{
  "model": "autoregressive pixel model",
  "dataset": "stained colorectal tissue patches (NCT-CRC-HE-100K)",
  "arch": "transformer_decoder",
  "width": 256,
  "layers": 10,
  "norm": "layernorm",
  "inner_norm": false,
  "optimizer": "soap",
  "lr": 0.0015,
  "batch_size": 64,
  "lr_schedule": "cosine",
  "warmup_steps": 1410,
  "weight_decay": 0.2
}
Rows from block 7, named by matrix and row number. Rows with one number belong to one attention dimension. Each number is 50 + 15 x the weight over the matrix's rms, rounded and kept within 0 to 99. All counts start at 0.
# v: attention query, key and value (stacked) (model.blocks.7.attn.qkv.weight, 720x256, the v third), inputs 172-255
# proj: attention output (model.blocks.7.attn.proj.weight, 256x240, transposed), outputs 172-255
v.197:92 48 39 62 51 52 51 41 43 49 45 48 46 51 11 47 27 50 50 72 48 49 34 64 39 56 58 48 52 45 89 42 53 54 74 68 27 39 31 68 53 42 23 77 50 34 54 68 47 48 60 55 49 48 59 35 73 55 52 60 45 32 59 55 41 39 62 50 63 36 59 55 29 23 58 51 21 52 40 53 37 54 36 38
proj.197:62 53 48 74 42 57 43 50 45 17 53 74 49 56 35 47 36 59 43 25 42 56 58 32 48 59 54 63 39 48 47 71 43 39 62 58 76 51 54 34 42 59 53 70 70 66 61 52 31 49 40 80 53 17 54 76 48 47 49 69 47 77 32 50 54 40 48 31 34 78 49 59 54 62 45 67 75 28 44 45 52 34 51 41
v.198:43 47 54 64 67 47 56 50 54 44 57 43 45 31 40 63 43 36 39 56 46 55 61 69 47 46 46 56 53 51 52 34 52 43 24 47 40 48 74 63 52 26 38 53 48 47 62 39 43 59 47 48 52 36 43 73 53 47 54 24 56 33 67 47 40 63 75 51 62 52 49 50 64 59 47 43 63 57 46 40 82 57 52 42
proj.198:62 43 37 45 42 59 49 54 67 61 34 49 49 28 38 48 73 65 64 52 29 55 46 50 45 39 51 44 62 93 54 54 58 52 56 56 54 60 48 37 41 46 29 56 77 52 31 60 46 71 45 42 45 53 50 50 53 47 45 46 46 51 48 50 35 53 45 48 56 58 45 43 19 45 52 59 62 48 61 39 44 55 48 45
v.199:45 51 58 44 42 62 65 64 46 50 45 50 58 50 36 56 48 59 58 62 57 60 47 41 73 54 48 38 58 48 44 54 68 57 47 45 38 48 65 44 49 43 34 49 53 46 44 38 46 50 52 45 54 50 49 53 60 47 48 48 51 33 56 44 56 53 34 46 58 55 36 41 54 70 53 47 74 57 41 53 69 52 58 56
proj.199:46 40 58 45 45 37 47 48 53 55 52 44 48 31 49 53 67 63 52 60 58 56 34 44 58 42 45 37 40 65 43 64 47 67 51 36 46 50 45 58 58 36 49 33 32 50 59 50 56 46 53 64 52 56 48 36 38 66 46 48 59 57 40 57 52 34 54 55 41 42 49 74 47 47 53 56 54 67 62 39 61 40 54 54
v.200:14 55 55 86 28 57 42 46 94 55 65 10 11 55 19 49 39 55 23 66 52 53 63 45 50 26 53 53 56 35 68 56 32 29 76 42 28 60 38 52 48 54 20 61 49 48 87 28 19 38 47 61 50 47 65 62 66 40 59 68 50 35 73 43 30 56 81 69 84 42 67 38 51 54 62 28 60 68 61 49 86 25 49 29
proj.200:99 74 19 29 33 60 59 57 38 51 45 34 44 32 66 49 38 48 46 29 39 43 54 41 47 52 61 61 48 64 63 04 37 32 58 55 61 47 58 34 37 56 76 62 52 80 11 64 43 85 39 29 61 45 61 77 67 53 50 29 62 60 42 58 33 49 58 48 17 66 45 41 43 51 48 74 56 39 38 55 46 38 63 36
v.201:19 52 18 52 60 30 71 64 66 55 99 47 27 35 25 42 36 93 49 42 61 72 55 39 49 89 57 52 62 40 59 35 56 42 28 70 53 51 54 74 63 71 19 27 29 36 24 49 67 91 52 35 65 30 45 62 21 74 42 51 41 32 63 18 31 56 29 62 34 87 34 76 71 46 20 65 54 42 40 84 77 43 71 47
proj.201:62 47 57 61 48 28 46 57 63 43 49 49 58 40 39 57 79 27 53 78 53 52 51 55 42 45 59 37 44 46 58 51 54 60 38 41 40 57 49 62 34 49 37 42 73 44 59 43 72 49 50 99 42 59 53 62 40 34 53 68 33 32 41 65 67 25 38 73 58 38 44 60 53 57 55 56 61 61 75 27 46 43 40 46
v.202:69 43 49 56 48 91 49 51 24 50 33 52 73 47 39 26 72 48 68 61 59 47 24 49 61 81 49 46 52 58 48 58 56 63 54 32 53 47 74 51 63 28 71 43 46 73 50 61 38 23 42 61 46 49 45 53 37 45 55 52 48 53 49 36 51 58 34 37 50 53 39 81 48 49 44 50 36 43 49 57 41 36 56 56
proj.202:35 35 56 58 38 35 48 42 56 36 50 57 64 40 44 41 15 53 53 26 49 50 38 43 50 34 48 50 33 46 47 57 57 48 52 55 54 61 35 63 50 47 36 57 48 46 64 49 75 64 39 26 45 45 53 36 43 64 46 79 47 43 54 47 52 55 33 39 36 56 60 37 45 51 50 24 52 46 23 52 50 42 53 67
v.203:53 46 57 76 56 46 32 42 30 40 48 37 31 76 48 41 53 54 38 63 20 37 38 58 26 14 44 54 49 42 47 55 44 38 44 44 46 63 60 51 49 43 48 57 51 51 65 44 15 33 51 64 52 56 56 62 60 38 54 63 49 50 50 61 35 43 69 55 81 42 67 43 30 35 74 24 46 74 69 48 44 80 45 37
proj.203:65 66 39 54 60 29 55 48 38 51 51 59 54 57 55 57 49 50 53 31 46 53 64 46 40 50 39 67 40 61 51 46 44 35 64 29 52 42 53 11 65 53 73 54 51 51 21 68 42 73 33 32 53 42 59 44 67 62 53 46 50 41 45 46 45 55 75 43 16 67 54 30 40 63 57 74 44 36 33 52 48 59 54 51
v.204:47 58 92 79 76 75 18 36 60 82 23 47 39 29 91 77 66 20 38 43 35 46 17 81 52 61 47 34 40 42 45 45 40 50 76 61 19 50 68 58 31 49 62 46 67 21 40 56 13 50 62 70 57 60 41 51 36 41 52 67 57 48 42 58 37 57 64 26 41 32 77 48 25 28 80 52 27 64 24 30 35 65 40 67
proj.204:39 68 32 33 56 65 75 47 40 53 76 36 34 59 37 31 48 43 42 17 46 40 70 25 88 25 79 46 60 43 53 14 33 42 68 72 62 53 37 59 31 43 52 56 08 99 86 56 53 38 62 00 60 70 54 45 42 59 44 41 50 81 57 46 36 65 41 26 35 60 59 39 69 59 42 55 56 58 22 65 06 59 51 44
v.205:59 58 41 52 11 79 46 58 51 52 37 23 55 37 40 29 30 48 45 27 45 49 54 89 35 28 59 47 51 23 56 26 46 78 65 60 40 75 75 57 64 46 38 59 44 72 67 29 14 64 54 54 51 42 46 26 21 44 45 32 44 45 23 75 56 39 94 57 28 48 48 36 39 40 57 57 63 36 41 44 89 56 53 28
proj.205:31 59 60 35 87 60 58 43 37 37 45 63 39 50 33 61 34 77 29 52 66 37 65 66 52 64 53 76 48 71 57 40 41 32 43 78 70 44 60 66 56 53 23 67 55 07 28 68 20 39 51 46 38 19 52 99 62 27 54 28 48 53 33 47 60 41 39 57 67 79 35 09 39 96 38 37 57 74 29 50 40 53 54 18
v.206:24 58 42 76 19 59 52 30 74 27 86 25 06 34 32 65 39 76 61 49 41 52 58 42 62 57 65 57 60 73 40 55 36 57 31 49 51 56 55 36 61 67 00 67 49 64 61 27 42 51 38 51 58 44 51 35 23 43 50 36 35 36 65 39 49 47 52 62 67 29 71 32 72 36 38 38 62 37 66 49 99 48 76 38
proj.206:85 63 29 37 49 56 60 33 26 11 47 65 50 09 39 32 36 50 43 48 42 29 50 67 37 54 68 64 52 80 73 32 39 41 48 86 68 61 37 34 36 79 50 39 30 62 00 64 19 73 61 66 50 33 64 53 26 86 57 30 38 63 36 63 32 54 54 52 32 70 48 61 28 67 41 53 63 33 99 51 21 46 63 30
v.207:45 66 46 74 37 51 30 52 24 48 16 40 77 45 46 43 78 26 60 43 65 50 34 60 21 50 52 70 47 42 85 44 52 59 55 50 46 44 27 71 43 17 58 63 24 99 58 40 51 36 30 73 35 32 38 67 62 59 60 45 58 48 59 62 62 41 59 03 36 31 45 55 54 38 55 56 22 41 45 49 26 54 72 62
proj.207:82 48 51 63 57 52 52 43 46 57 36 76 62 65 47 46 00 76 39 53 43 38 49 55 59 44 51 56 45 69 38 61 60 23 37 89 47 49 54 65 45 60 41 65 56 45 39 49 47 30 57 00 41 26 51 38 31 74 52 51 38 71 47 48 55 77 26 08 47 45 62 18 31 24 56 25 54 34 20 45 56 51 48 60
v.208:62 53 33 48 51 31 46 47 64 30 59 58 26 72 31 25 80 42 50 42 83 56 54 52 38 68 59 48 54 46 59 52 46 41 40 65 53 67 44 53 61 43 34 67 41 46 39 56 65 65 47 54 55 24 58 72 71 47 57 35 59 53 61 50 49 50 26 60 29 29 28 46 78 39 65 59 46 30 45 48 87 43 56 36
proj.208:50 46 55 60 76 57 51 53 38 40 53 44 47 37 54 51 30 58 36 60 46 58 59 48 37 47 51 78 66 63 50 51 54 32 45 51 57 63 28 52 41 36 54 44 79 62 48 37 61 83 45 69 35 28 53 72 46 51 38 57 35 74 53 43 59 57 40 95 64 52 53 39 27 14 42 47 54 34 50 42 68 69 62 34
v.209:44 47 44 46 62 38 69 34 57 52 79 83 20 56 72 47 62 72 26 76 57 36 61 40 52 73 47 65 53 71 58 67 35 53 50 47 48 45 24 41 52 50 71 39 60 41 32 41 88 70 52 36 63 52 47 43 05 51 57 48 51 85 48 43 50 18 49 60 46 41 66 58 63 40 39 63 51 38 41 40 62 54 57 52
proj.209:38 50 62 53 40 53 56 49 49 37 47 35 53 34 29 58 45 46 61 48 54 41 53 85 63 32 52 48 48 23 45 39 51 62 62 40 65 64 67 60 64 81 20 33 42 15 42 46 33 51 59 92 44 57 48 54 50 46 50 72 47 44 48 51 60 29 58 42 55 54 45 62 53 86 46 28 41 50 99 69 44 65 59 24
v.210:31 62 58 42 68 60 49 37 79 76 30 56 49 35 63 67 26 65 26 86 40 29 43 66 36 68 53 34 35 47 57 56 57 51 75 32 35 52 33 40 33 55 64 40 58 20 46 36 65 35 69 57 48 55 42 19 31 45 42 62 49 47 45 63 37 42 47 33 41 42 67 54 21 45 55 58 49 44 50 30 09 47 22 70
proj.210:74 45 66 71 47 33 44 54 62 60 54 39 47 71 43 51 64 76 33 51 66 53 51 47 53 23 62 43 38 19 49 47 53 52 57 40 56 42 72 71 63 67 55 48 34 48 64 35 18 24 61 09 58 80 56 82 62 47 52 27 66 53 47 46 23 39 78 27 48 56 46 11 58 73 51 48 54 59 35 73 66 36 42 58
v.211:51 74 71 19 35 61 37 56 30 60 24 55 70 40 69 65 24 46 60 37 30 34 45 66 43 36 56 49 36 54 53 47 46 55 62 28 62 37 13 38 25 60 88 48 54 64 54 32 14 55 54 45 32 57 35 29 01 45 46 62 40 52 30 68 56 47 11 41 54 38 74 62 36 63 58 79 38 50 41 39 26 58 36 75
proj.211:63 46 62 35 58 41 64 31 72 63 57 64 42 94 23 33 51 64 19 86 65 30 53 70 50 61 50 51 59 03 47 20 47 62 72 69 47 46 65 62 58 56 23 62 28 51 85 21 38 02 73 27 64 54 55 35 49 28 61 32 58 32 69 64 52 57 55 05 81 60 49 36 45 58 50 49 22 49 64 62 78 10 40 49
v.212:43 70 59 34 55 61 23 50 09 60 13 43 85 49 64 32 22 31 47 48 30 45 45 48 24 35 47 60 42 56 54 44 43 46 64 30 53 56 61 63 54 29 77 54 50 67 76 53 48 31 43 58 48 80 35 55 47 31 44 62 52 33 45 51 40 52 46 28 46 68 49 70 30 60 38 77 66 38 38 47 06 62 57 77
proj.212:46 36 67 31 40 35 42 44 54 79 49 58 48 77 56 84 54 63 29 46 64 43 40 59 52 30 46 47 31 45 34 79 61 51 45 67 41 31 67 53 69 57 49 66 68 34 88 31 45 20 52 13 46 55 53 32 59 56 61 35 53 29 56 56 61 70 57 07 60 68 54 08 51 36 56 35 33 60 31 63 65 29 43 61
v.213:43 58 37 50 31 47 50 33 79 47 67 43 45 39 56 62 50 67 49 36 56 51 68 49 50 66 61 57 51 53 39 68 51 58 66 86 60 59 26 22 47 63 30 80 39 50 40 45 58 87 53 38 18 49 61 29 44 74 50 39 37 58 67 53 53 38 24 46 50 24 44 53 63 57 39 45 50 54 55 32 49 30 48 51
proj.213:70 60 54 58 81 42 61 61 36 55 43 65 46 67 41 44 30 48 36 70 62 47 48 46 46 59 65 56 61 29 50 26 35 54 28 47 47 52 62 69 37 50 45 51 47 68 14 23 70 35 65 45 68 13 48 87 39 48 49 52 43 68 63 48 59 39 33 95 73 50 41 61 59 26 34 61 54 43 70 57 47 39 49 50
v.214:63 66 49 24 35 56 45 61 20 55 38 25 89 18 53 43 24 53 64 63 49 54 21 60 17 66 41 55 45 52 43 58 64 30 54 39 46 43 23 35 74 45 78 56 70 52 66 56 56 47 57 42 29 53 32 31 36 44 41 45 67 46 34 47 58 54 15 55 31 60 44 69 32 25 45 68 58 36 56 51 32 59 40 65
proj.214:43 38 69 74 76 42 40 44 33 73 54 69 57 84 49 59 60 63 30 49 66 50 37 48 55 56 44 42 38 41 45 59 55 63 46 51 27 39 47 55 45 50 50 51 63 57 58 30 48 35 60 48 53 54 54 64 47 48 48 15 52 50 61 33 50 71 71 34 99 60 45 15 54 31 26 50 33 46 38 65 75 43 43 50
v.215:58 66 46 47 30 25 48 53 60 39 42 47 34 58 61 44 65 22 69 46 57 44 54 73 32 15 61 65 50 56 62 44 57 59 58 56 57 48 49 58 17 60 25 74 40 48 68 36 52 41 44 49 42 51 45 61 41 67 41 40 56 68 40 43 53 53 35 65 68 30 65 35 59 24 66 69 64 42 41 35 81 60 53 52
proj.215:36 66 45 57 51 83 53 43 21 66 53 52 39 33 36 38 46 81 37 55 65 39 63 65 50 99 69 65 70 48 56 26 39 23 60 64 83 61 68 48 32 52 45 54 61 56 48 53 37 39 79 53 49 13 53 60 43 36 56 59 35 57 47 50 50 65 42 04 69 59 42 60 06 30 39 28 22 33 78 61 56 50 52 14
v.216:56 60 63 43 51 34 53 41 15 27 37 54 58 72 47 43 52 31 51 56 45 45 30 99 22 33 50 64 57 53 62 36 45 62 51 42 43 72 70 64 71 57 73 62 35 72 55 57 36 68 38 42 42 52 61 34 48 27 65 17 58 62 41 78 53 52 41 36 45 64 39 95 39 17 96 43 58 59 49 36 19 86 44 35
proj.216:45 42 62 54 70 44 57 68 33 46 55 90 47 65 57 52 10 58 48 62 69 76 77 58 35 49 69 82 54 51 43 70 39 62 76 36 61 41 44 39 37 00 50 74 56 21 51 39 48 28 34 73 47 16 45 68 64 48 47 68 40 68 51 73 70 71 57 60 37 84 61 16 51 36 38 67 65 46 21 46 73 76 63 45
v.217:42 32 54 55 43 66 76 54 97 36 58 61 28 57 56 75 76 33 47 57 73 36 76 71 52 33 49 27 59 30 84 30 35 32 46 54 48 65 50 45 58 46 31 34 47 25 55 51 56 28 51 44 62 64 73 69 60 35 36 35 53 40 70 47 59 63 78 42 49 46 51 53 58 56 71 36 53 40 47 44 91 34 41 18
proj.217:49 46 56 55 48 57 54 70 78 72 40 29 39 00 67 28 35 44 61 22 46 57 48 43 76 66 57 68 86 64 56 16 42 65 61 46 62 66 42 51 41 29 47 45 66 37 32 73 35 68 53 60 50 44 51 65 68 52 48 60 54 74 54 75 60 64 36 63 31 44 40 77 29 55 50 48 63 66 97 52 23 56 78 31
v.218:84 39 30 47 87 38 40 54 44 82 53 64 49 98 71 18 53 54 50 51 61 46 49 29 71 47 37 54 52 40 48 59 62 51 62 74 39 49 48 70 50 58 48 43 44 35 15 50 81 55 73 44 42 53 53 51 54 69 41 56 48 67 55 53 45 51 24 76 48 56 36 61 37 60 38 52 52 50 40 53 09 43 38 54
proj.218:27 52 69 65 25 57 44 59 36 42 58 41 48 62 56 70 75 47 52 46 61 69 54 27 50 70 46 49 47 26 52 69 43 42 40 37 48 63 37 41 71 45 56 56 54 58 84 47 62 35 39 90 57 25 49 54 54 17 44 84 55 51 45 39 69 30 58 72 38 33 50 60 69 53 58 53 44 47 34 62 51 33 49 47
v.219:41 49 50 51 55 75 41 53 46 56 32 43 70 46 34 31 30 49 62 54 66 60 33 27 35 75 51 43 55 44 37 66 60 52 26 22 43 55 50 48 31 41 76 37 34 58 52 52 54 45 37 62 56 48 48 58 49 50 62 44 47 38 61 41 77 40 41 16 48 60 46 59 43 47 31 46 47 59 50 68 31 55 56 62
proj.219:61 38 60 38 37 12 47 45 62 53 45 59 65 35 48 53 77 45 64 43 53 47 36 46 50 27 29 31 32 63 39 73 65 54 48 45 26 41 56 58 67 45 51 49 34 60 59 52 67 44 33 39 42 60 52 31 42 82 43 51 56 36 47 46 46 58 53 63 28 26 62 48 50 60 64 47 59 46 32 40 49 51 35 83
v.220:47 50 66 55 62 66 29 40 44 41 30 46 59 51 70 40 55 27 47 73 23 50 46 37 32 56 43 64 42 74 46 55 54 54 50 29 33 66 21 65 54 47 88 52 55 59 51 58 52 41 50 56 49 48 36 47 54 41 53 61 56 65 39 57 35 51 46 39 46 37 56 48 34 35 45 49 45 60 32 45 25 50 39 59
proj.220:54 48 40 49 40 25 55 38 49 60 53 48 47 55 44 61 26 67 40 25 49 51 44 49 59 23 43 49 34 33 57 63 48 29 54 51 43 62 60 39 61 72 36 51 47 70 32 44 40 47 48 29 49 41 53 24 47 85 45 38 45 55 53 40 41 62 65 30 39 48 56 27 54 57 44 41 36 31 32 58 60 64 49 41
v.221:38 59 47 47 65 10 56 70 39 57 56 41 40 59 47 77 59 59 46 43 42 59 63 28 71 70 47 44 51 51 32 48 60 51 53 52 62 52 37 42 33 45 53 58 47 49 32 47 54 60 50 37 40 56 48 66 43 54 44 49 59 34 77 51 33 59 32 76 55 60 41 56 63 69 45 29 60 41 56 41 77 58 49 61
proj.221:51 55 49 46 52 61 56 29 54 59 58 56 45 28 30 48 55 39 57 91 65 54 67 80 45 49 61 60 52 68 47 53 52 38 47 54 52 60 52 30 34 46 55 42 56 55 58 27 70 52 50 54 48 37 51 51 53 43 46 37 51 66 52 45 47 49 56 59 52 47 53 48 42 45 53 50 50 59 53 43 49 31 54 35
v.222:44 61 29 53 54 30 69 59 26 68 81 31 60 07 45 59 42 37 50 20 47 59 54 44 21 41 45 47 54 56 64 28 46 41 37 32 38 37 54 72 72 54 25 60 75 43 69 39 32 69 46 27 61 51 34 67 33 54 48 61 51 42 55 45 54 34 65 45 50 51 65 83 72 38 28 52 30 34 55 69 67 78 35 56
proj.222:88 35 55 29 27 70 36 36 71 81 36 75 59 41 67 28 50 57 48 59 20 28 46 75 34 40 71 46 42 57 54 48 52 30 56 92 63 57 31 42 48 61 36 52 49 52 50 34 39 44 51 49 42 48 52 27 41 75 62 34 46 00 40 56 57 71 50 27 80 56 40 12 35 40 62 27 48 41 92 27 32 23 50 37
v.223:55 56 75 20 26 66 41 45 66 52 41 57 51 37 76 35 32 26 45 43 33 56 53 89 32 12 48 59 44 37 45 57 42 55 54 63 84 49 36 43 34 47 66 62 47 48 56 48 55 43 48 70 32 35 50 36 57 22 57 29 68 81 08 97 52 39 68 38 23 26 53 37 36 43 86 69 51 45 40 30 27 59 42 37
proj.223:37 45 52 49 98 51 57 46 38 51 39 54 42 89 68 59 58 80 40 44 51 40 55 58 58 60 52 56 69 39 28 32 50 46 54 41 48 38 76 80 72 35 54 36 53 14 19 39 17 13 58 14 56 71 46 64 53 51 50 37 46 33 56 45 45 51 29 16 71 50 53 51 40 53 53 46 43 57 38 65 63 79 49 44
v.224:48 34 50 49 52 54 60 32 69 50 72 62 30 47 52 53 57 54 51 55 67 63 67 37 58 53 51 37 51 42 76 34 43 53 47 51 25 40 51 51 59 33 61 40 45 34 39 47 62 46 56 60 69 50 57 70 53 41 43 41 40 47 66 35 38 35 83 46 41 70 58 41 56 55 43 55 48 37 54 72 80 14 67 44
proj.224:48 47 49 47 16 46 51 45 77 18 50 31 49 26 37 56 62 46 46 36 27 36 49 65 74 47 50 37 46 56 62 54 52 58 45 51 62 58 45 53 62 60 31 51 48 53 45 60 26 73 43 60 44 76 48 50 58 67 58 59 54 36 44 57 47 56 30 55 35 52 47 40 57 84 61 37 62 50 71 38 25 53 46 37
v.225:45 54 74 33 48 83 42 56 32 78 30 28 71 17 27 50 17 66 51 48 34 51 53 46 69 52 38 34 38 51 54 59 49 39 75 37 26 50 48 75 54 42 48 54 78 52 76 49 22 45 59 60 55 56 47 23 38 56 60 61 51 49 43 49 37 49 53 69 57 50 69 37 26 40 45 66 54 41 73 35 29 34 33 46
proj.225:66 47 38 44 29 53 51 32 79 57 42 28 50 46 44 39 79 66 43 39 43 40 38 47 57 49 58 40 47 33 63 58 47 38 49 59 50 50 47 54 51 69 31 47 55 76 43 37 25 62 48 45 61 79 51 43 55 24 62 26 66 36 49 24 31 38 54 49 86 65 30 00 38 61 49 44 54 36 46 59 46 19 44 57
v.226:59 50 27 30 48 50 58 49 34 51 43 93 72 61 61 30 60 62 58 39 49 61 69 28 54 43 48 59 56 62 37 80 57 42 46 72 67 55 51 56 41 58 41 77 36 62 32 59 81 57 54 24 52 37 48 40 54 79 52 59 37 54 47 41 65 51 18 56 34 46 32 56 59 68 36 48 50 48 46 58 12 57 45 56
proj.226:58 45 75 64 53 51 41 73 58 55 49 47 66 85 61 57 58 55 62 58 65 58 47 47 45 49 31 51 50 37 37 55 62 47 29 38 43 49 48 51 78 51 63 44 63 35 57 27 78 15 48 83 46 38 44 36 45 21 44 72 44 51 60 34 81 35 43 48 67 31 46 66 65 18 51 42 37 52 51 53 78 38 45 71
v.227:67 65 68 23 37 57 43 40 49 56 34 47 66 36 38 50 59 45 53 61 51 49 57 77 44 58 45 57 58 36 42 51 57 53 73 42 52 61 83 38 39 43 60 73 43 49 54 62 41 49 46 49 31 32 56 53 46 34 53 51 60 35 34 50 57 43 36 34 63 40 39 78 49 58 78 61 60 62 32 24 49 43 46 64
proj.227:56 36 75 45 63 39 68 40 51 55 57 64 46 55 48 61 40 85 46 37 63 56 57 47 69 47 59 43 55 44 48 41 41 55 68 48 48 39 49 75 39 21 50 58 51 48 52 37 50 33 53 29 59 45 43 48 57 48 46 42 53 62 44 54 51 61 34 41 56 65 49 51 43 44 51 48 58 58 40 54 53 66 53 42
v.228:69 43 39 56 60 84 45 66 23 46 22 37 69 26 31 47 49 08 47 74 58 34 44 29 45 47 46 32 45 24 60 35 71 38 14 50 64 68 58 53 55 33 74 53 23 46 54 59 75 42 57 55 36 61 46 85 85 46 50 50 63 35 62 20 35 55 80 25 60 66 40 67 40 47 42 37 53 64 63 64 01 34 38 45
proj.228:71 30 51 71 46 13 39 38 84 89 48 57 64 65 74 45 42 56 83 18 29 63 39 36 64 37 22 49 47 79 39 74 61 57 25 41 27 52 21 74 63 50 31 33 73 64 45 47 56 18 33 33 56 57 53 19 44 99 46 64 56 39 31 42 32 78 50 33 31 24 54 48 37 45 68 42 65 34 49 42 45 35 52 70
v.229:23 42 52 55 74 38 49 49 49 65 67 65 22 73 54 46 67 67 40 46 45 50 63 12 41 59 52 59 44 64 69 47 47 41 48 32 40 37 23 52 59 43 37 43 63 39 62 47 43 52 58 52 84 47 45 58 42 71 37 64 29 48 57 20 31 60 42 61 65 62 66 59 73 48 16 80 43 44 52 72 79 24 66 61
proj.229:62 59 49 54 00 45 51 37 63 43 47 13 47 13 22 59 83 30 24 46 36 35 45 68 51 39 45 26 41 46 61 36 53 52 31 57 48 61 52 33 36 81 45 65 64 63 88 59 51 92 51 48 43 74 56 39 45 41 57 49 54 45 53 40 54 75 61 65 47 55 50 47 53 58 57 31 44 42 79 40 60 29 40 42
v.230:74 60 59 38 69 47 51 65 26 63 55 83 51 85 73 47 52 53 47 37 57 63 60 30 34 67 48 46 54 54 42 65 52 36 39 36 23 38 59 56 41 53 54 43 42 33 39 60 62 61 60 42 67 36 48 82 64 60 54 80 50 82 39 32 45 12 37 58 57 57 56 62 66 63 48 83 41 45 58 59 29 42 53 89
proj.230:47 38 67 54 44 71 36 36 56 41 72 39 52 50 42 58 86 68 60 75 34 51 48 47 59 49 31 31 23 40 47 70 59 33 67 48 49 47 47 63 73 56 51 30 32 77 69 57 61 63 47 61 51 62 50 14 50 61 47 64 52 19 55 44 48 54 48 42 67 54 52 31 37 27 47 39 29 46 41 37 57 61 35 41
v.231:47 39 49 56 41 57 47 45 55 22 72 44 54 37 45 27 41 78 52 47 55 66 54 30 69 55 48 32 53 57 62 67 53 21 32 62 71 57 18 17 48 34 45 90 53 46 51 69 82 41 54 53 38 37 53 44 56 63 51 20 57 31 70 33 38 71 38 72 56 51 39 40 65 47 33 31 66 74 66 58 46 56 45 28
proj.231:74 49 57 68 46 41 44 51 28 57 53 40 58 52 55 36 53 47 39 53 49 63 44 36 24 57 41 67 60 56 50 78 57 50 25 40 34 54 32 58 55 66 53 35 78 51 30 31 57 63 42 60 49 56 63 72 44 44 41 82 47 92 55 36 54 52 45 70 47 45 50 68 59 35 39 70 48 31 64 49 63 25 55 61
v.232:81 36 61 65 60 74 50 73 31 72 59 62 53 86 44 54 42 45 35 43 63 44 42 56 78 89 35 36 55 41 84 31 50 65 52 37 23 55 66 39 61 31 69 31 49 29 21 51 46 44 55 60 82 65 43 48 43 44 53 54 59 71 49 55 39 51 96 33 39 48 53 55 39 48 64 56 22 46 39 43 72 55 36 50
proj.232:11 51 55 44 38 65 53 28 74 20 57 41 42 02 23 54 72 46 71 48 36 61 51 65 62 33 45 36 35 76 44 62 46 81 76 68 76 55 41 72 54 36 16 46 31 60 89 71 25 53 32 66 39 56 42 52 57 56 40 72 59 26 34 65 59 51 37 68 25 71 48 62 57 99 49 34 78 63 34 52 27 49 54 28
v.233:32 42 45 32 51 46 62 28 36 43 46 40 56 32 23 75 60 54 72 47 90 70 63 41 45 72 45 45 62 43 46 49 40 60 56 39 56 61 83 57 27 23 56 60 53 61 67 59 29 43 49 41 44 51 55 83 30 51 40 43 38 45 59 40 26 33 75 05 34 66 44 51 61 51 46 46 59 52 46 49 49 46 45 55
proj.233:55 36 47 38 64 39 46 51 98 67 51 48 59 14 58 51 32 74 47 31 45 34 45 45 50 44 59 48 61 49 48 75 48 36 51 44 52 53 12 54 55 51 49 42 46 30 41 48 89 74 52 45 59 59 49 40 54 70 60 60 47 18 52 38 75 55 20 72 56 34 50 45 30 55 66 28 63 60 76 52 38 61 49 51
v.234:67 61 34 45 56 00 50 56 64 64 39 46 42 50 45 44 44 47 40 68 50 35 54 76 17 34 60 74 48 38 46 45 54 42 57 52 36 51 39 74 37 85 42 51 02 64 36 46 42 69 54 40 35 39 59 48 71 57 61 53 46 77 51 60 92 27 30 48 45 53 41 65 50 49 54 50 38 64 48 50 21 74 43 67
proj.234:59 54 69 42 42 42 68 57 50 58 45 65 46 99 39 67 66 58 71 92 52 67 74 57 58 58 50 44 45 34 39 16 43 41 61 41 54 38 78 58 63 35 66 79 39 32 43 48 87 04 53 66 58 38 43 68 59 45 48 59 52 42 53 64 53 25 44 27 47 49 54 61 36 56 49 45 44 66 41 34 73 49 48 36
v.235:40 40 40 68 51 29 57 37 77 44 70 49 57 40 45 78 47 80 48 46 52 43 63 19 76 62 54 46 41 58 24 42 60 78 09 59 63 46 54 37 40 75 37 39 52 27 25 60 72 72 41 38 63 50 45 54 58 78 50 75 34 58 63 29 63 63 26 81 46 53 42 31 81 57 19 34 44 54 79 65 67 63 40 52
proj.235:36 52 42 63 34 57 51 56 33 18 57 53 61 74 48 55 70 15 76 80 29 52 45 60 31 52 40 34 40 65 53 56 61 57 26 44 41 45 65 49 33 62 38 35 67 73 61 51 83 44 50 74 45 40 45 20 37 49 49 68 50 44 48 31 27 38 53 81 27 36 41 96 50 42 50 42 44 34 61 36 61 45 48 71
v.236:19 51 37 58 45 45 38 50 86 46 82 48 31 41 72 54 56 56 65 28 28 62 61 15 53 46 57 60 57 71 51 33 51 34 24 46 52 38 36 43 51 57 50 36 41 45 47 22 81 57 42 48 77 50 38 90 32 70 55 54 38 47 61 15 55 48 65 47 56 61 60 60 67 54 12 55 39 37 56 69 93 59 68 58
proj.236:73 59 31 47 38 41 53 66 41 43 41 36 54 33 42 66 70 32 49 46 14 27 41 60 49 50 35 33 42 56 52 53 52 44 25 60 35 53 54 35 47 67 47 44 55 66 44 56 40 64 54 61 45 68 62 18 49 67 56 36 44 47 44 66 46 65 51 62 57 45 42 47 57 46 72 40 34 44 76 35 32 57 39 45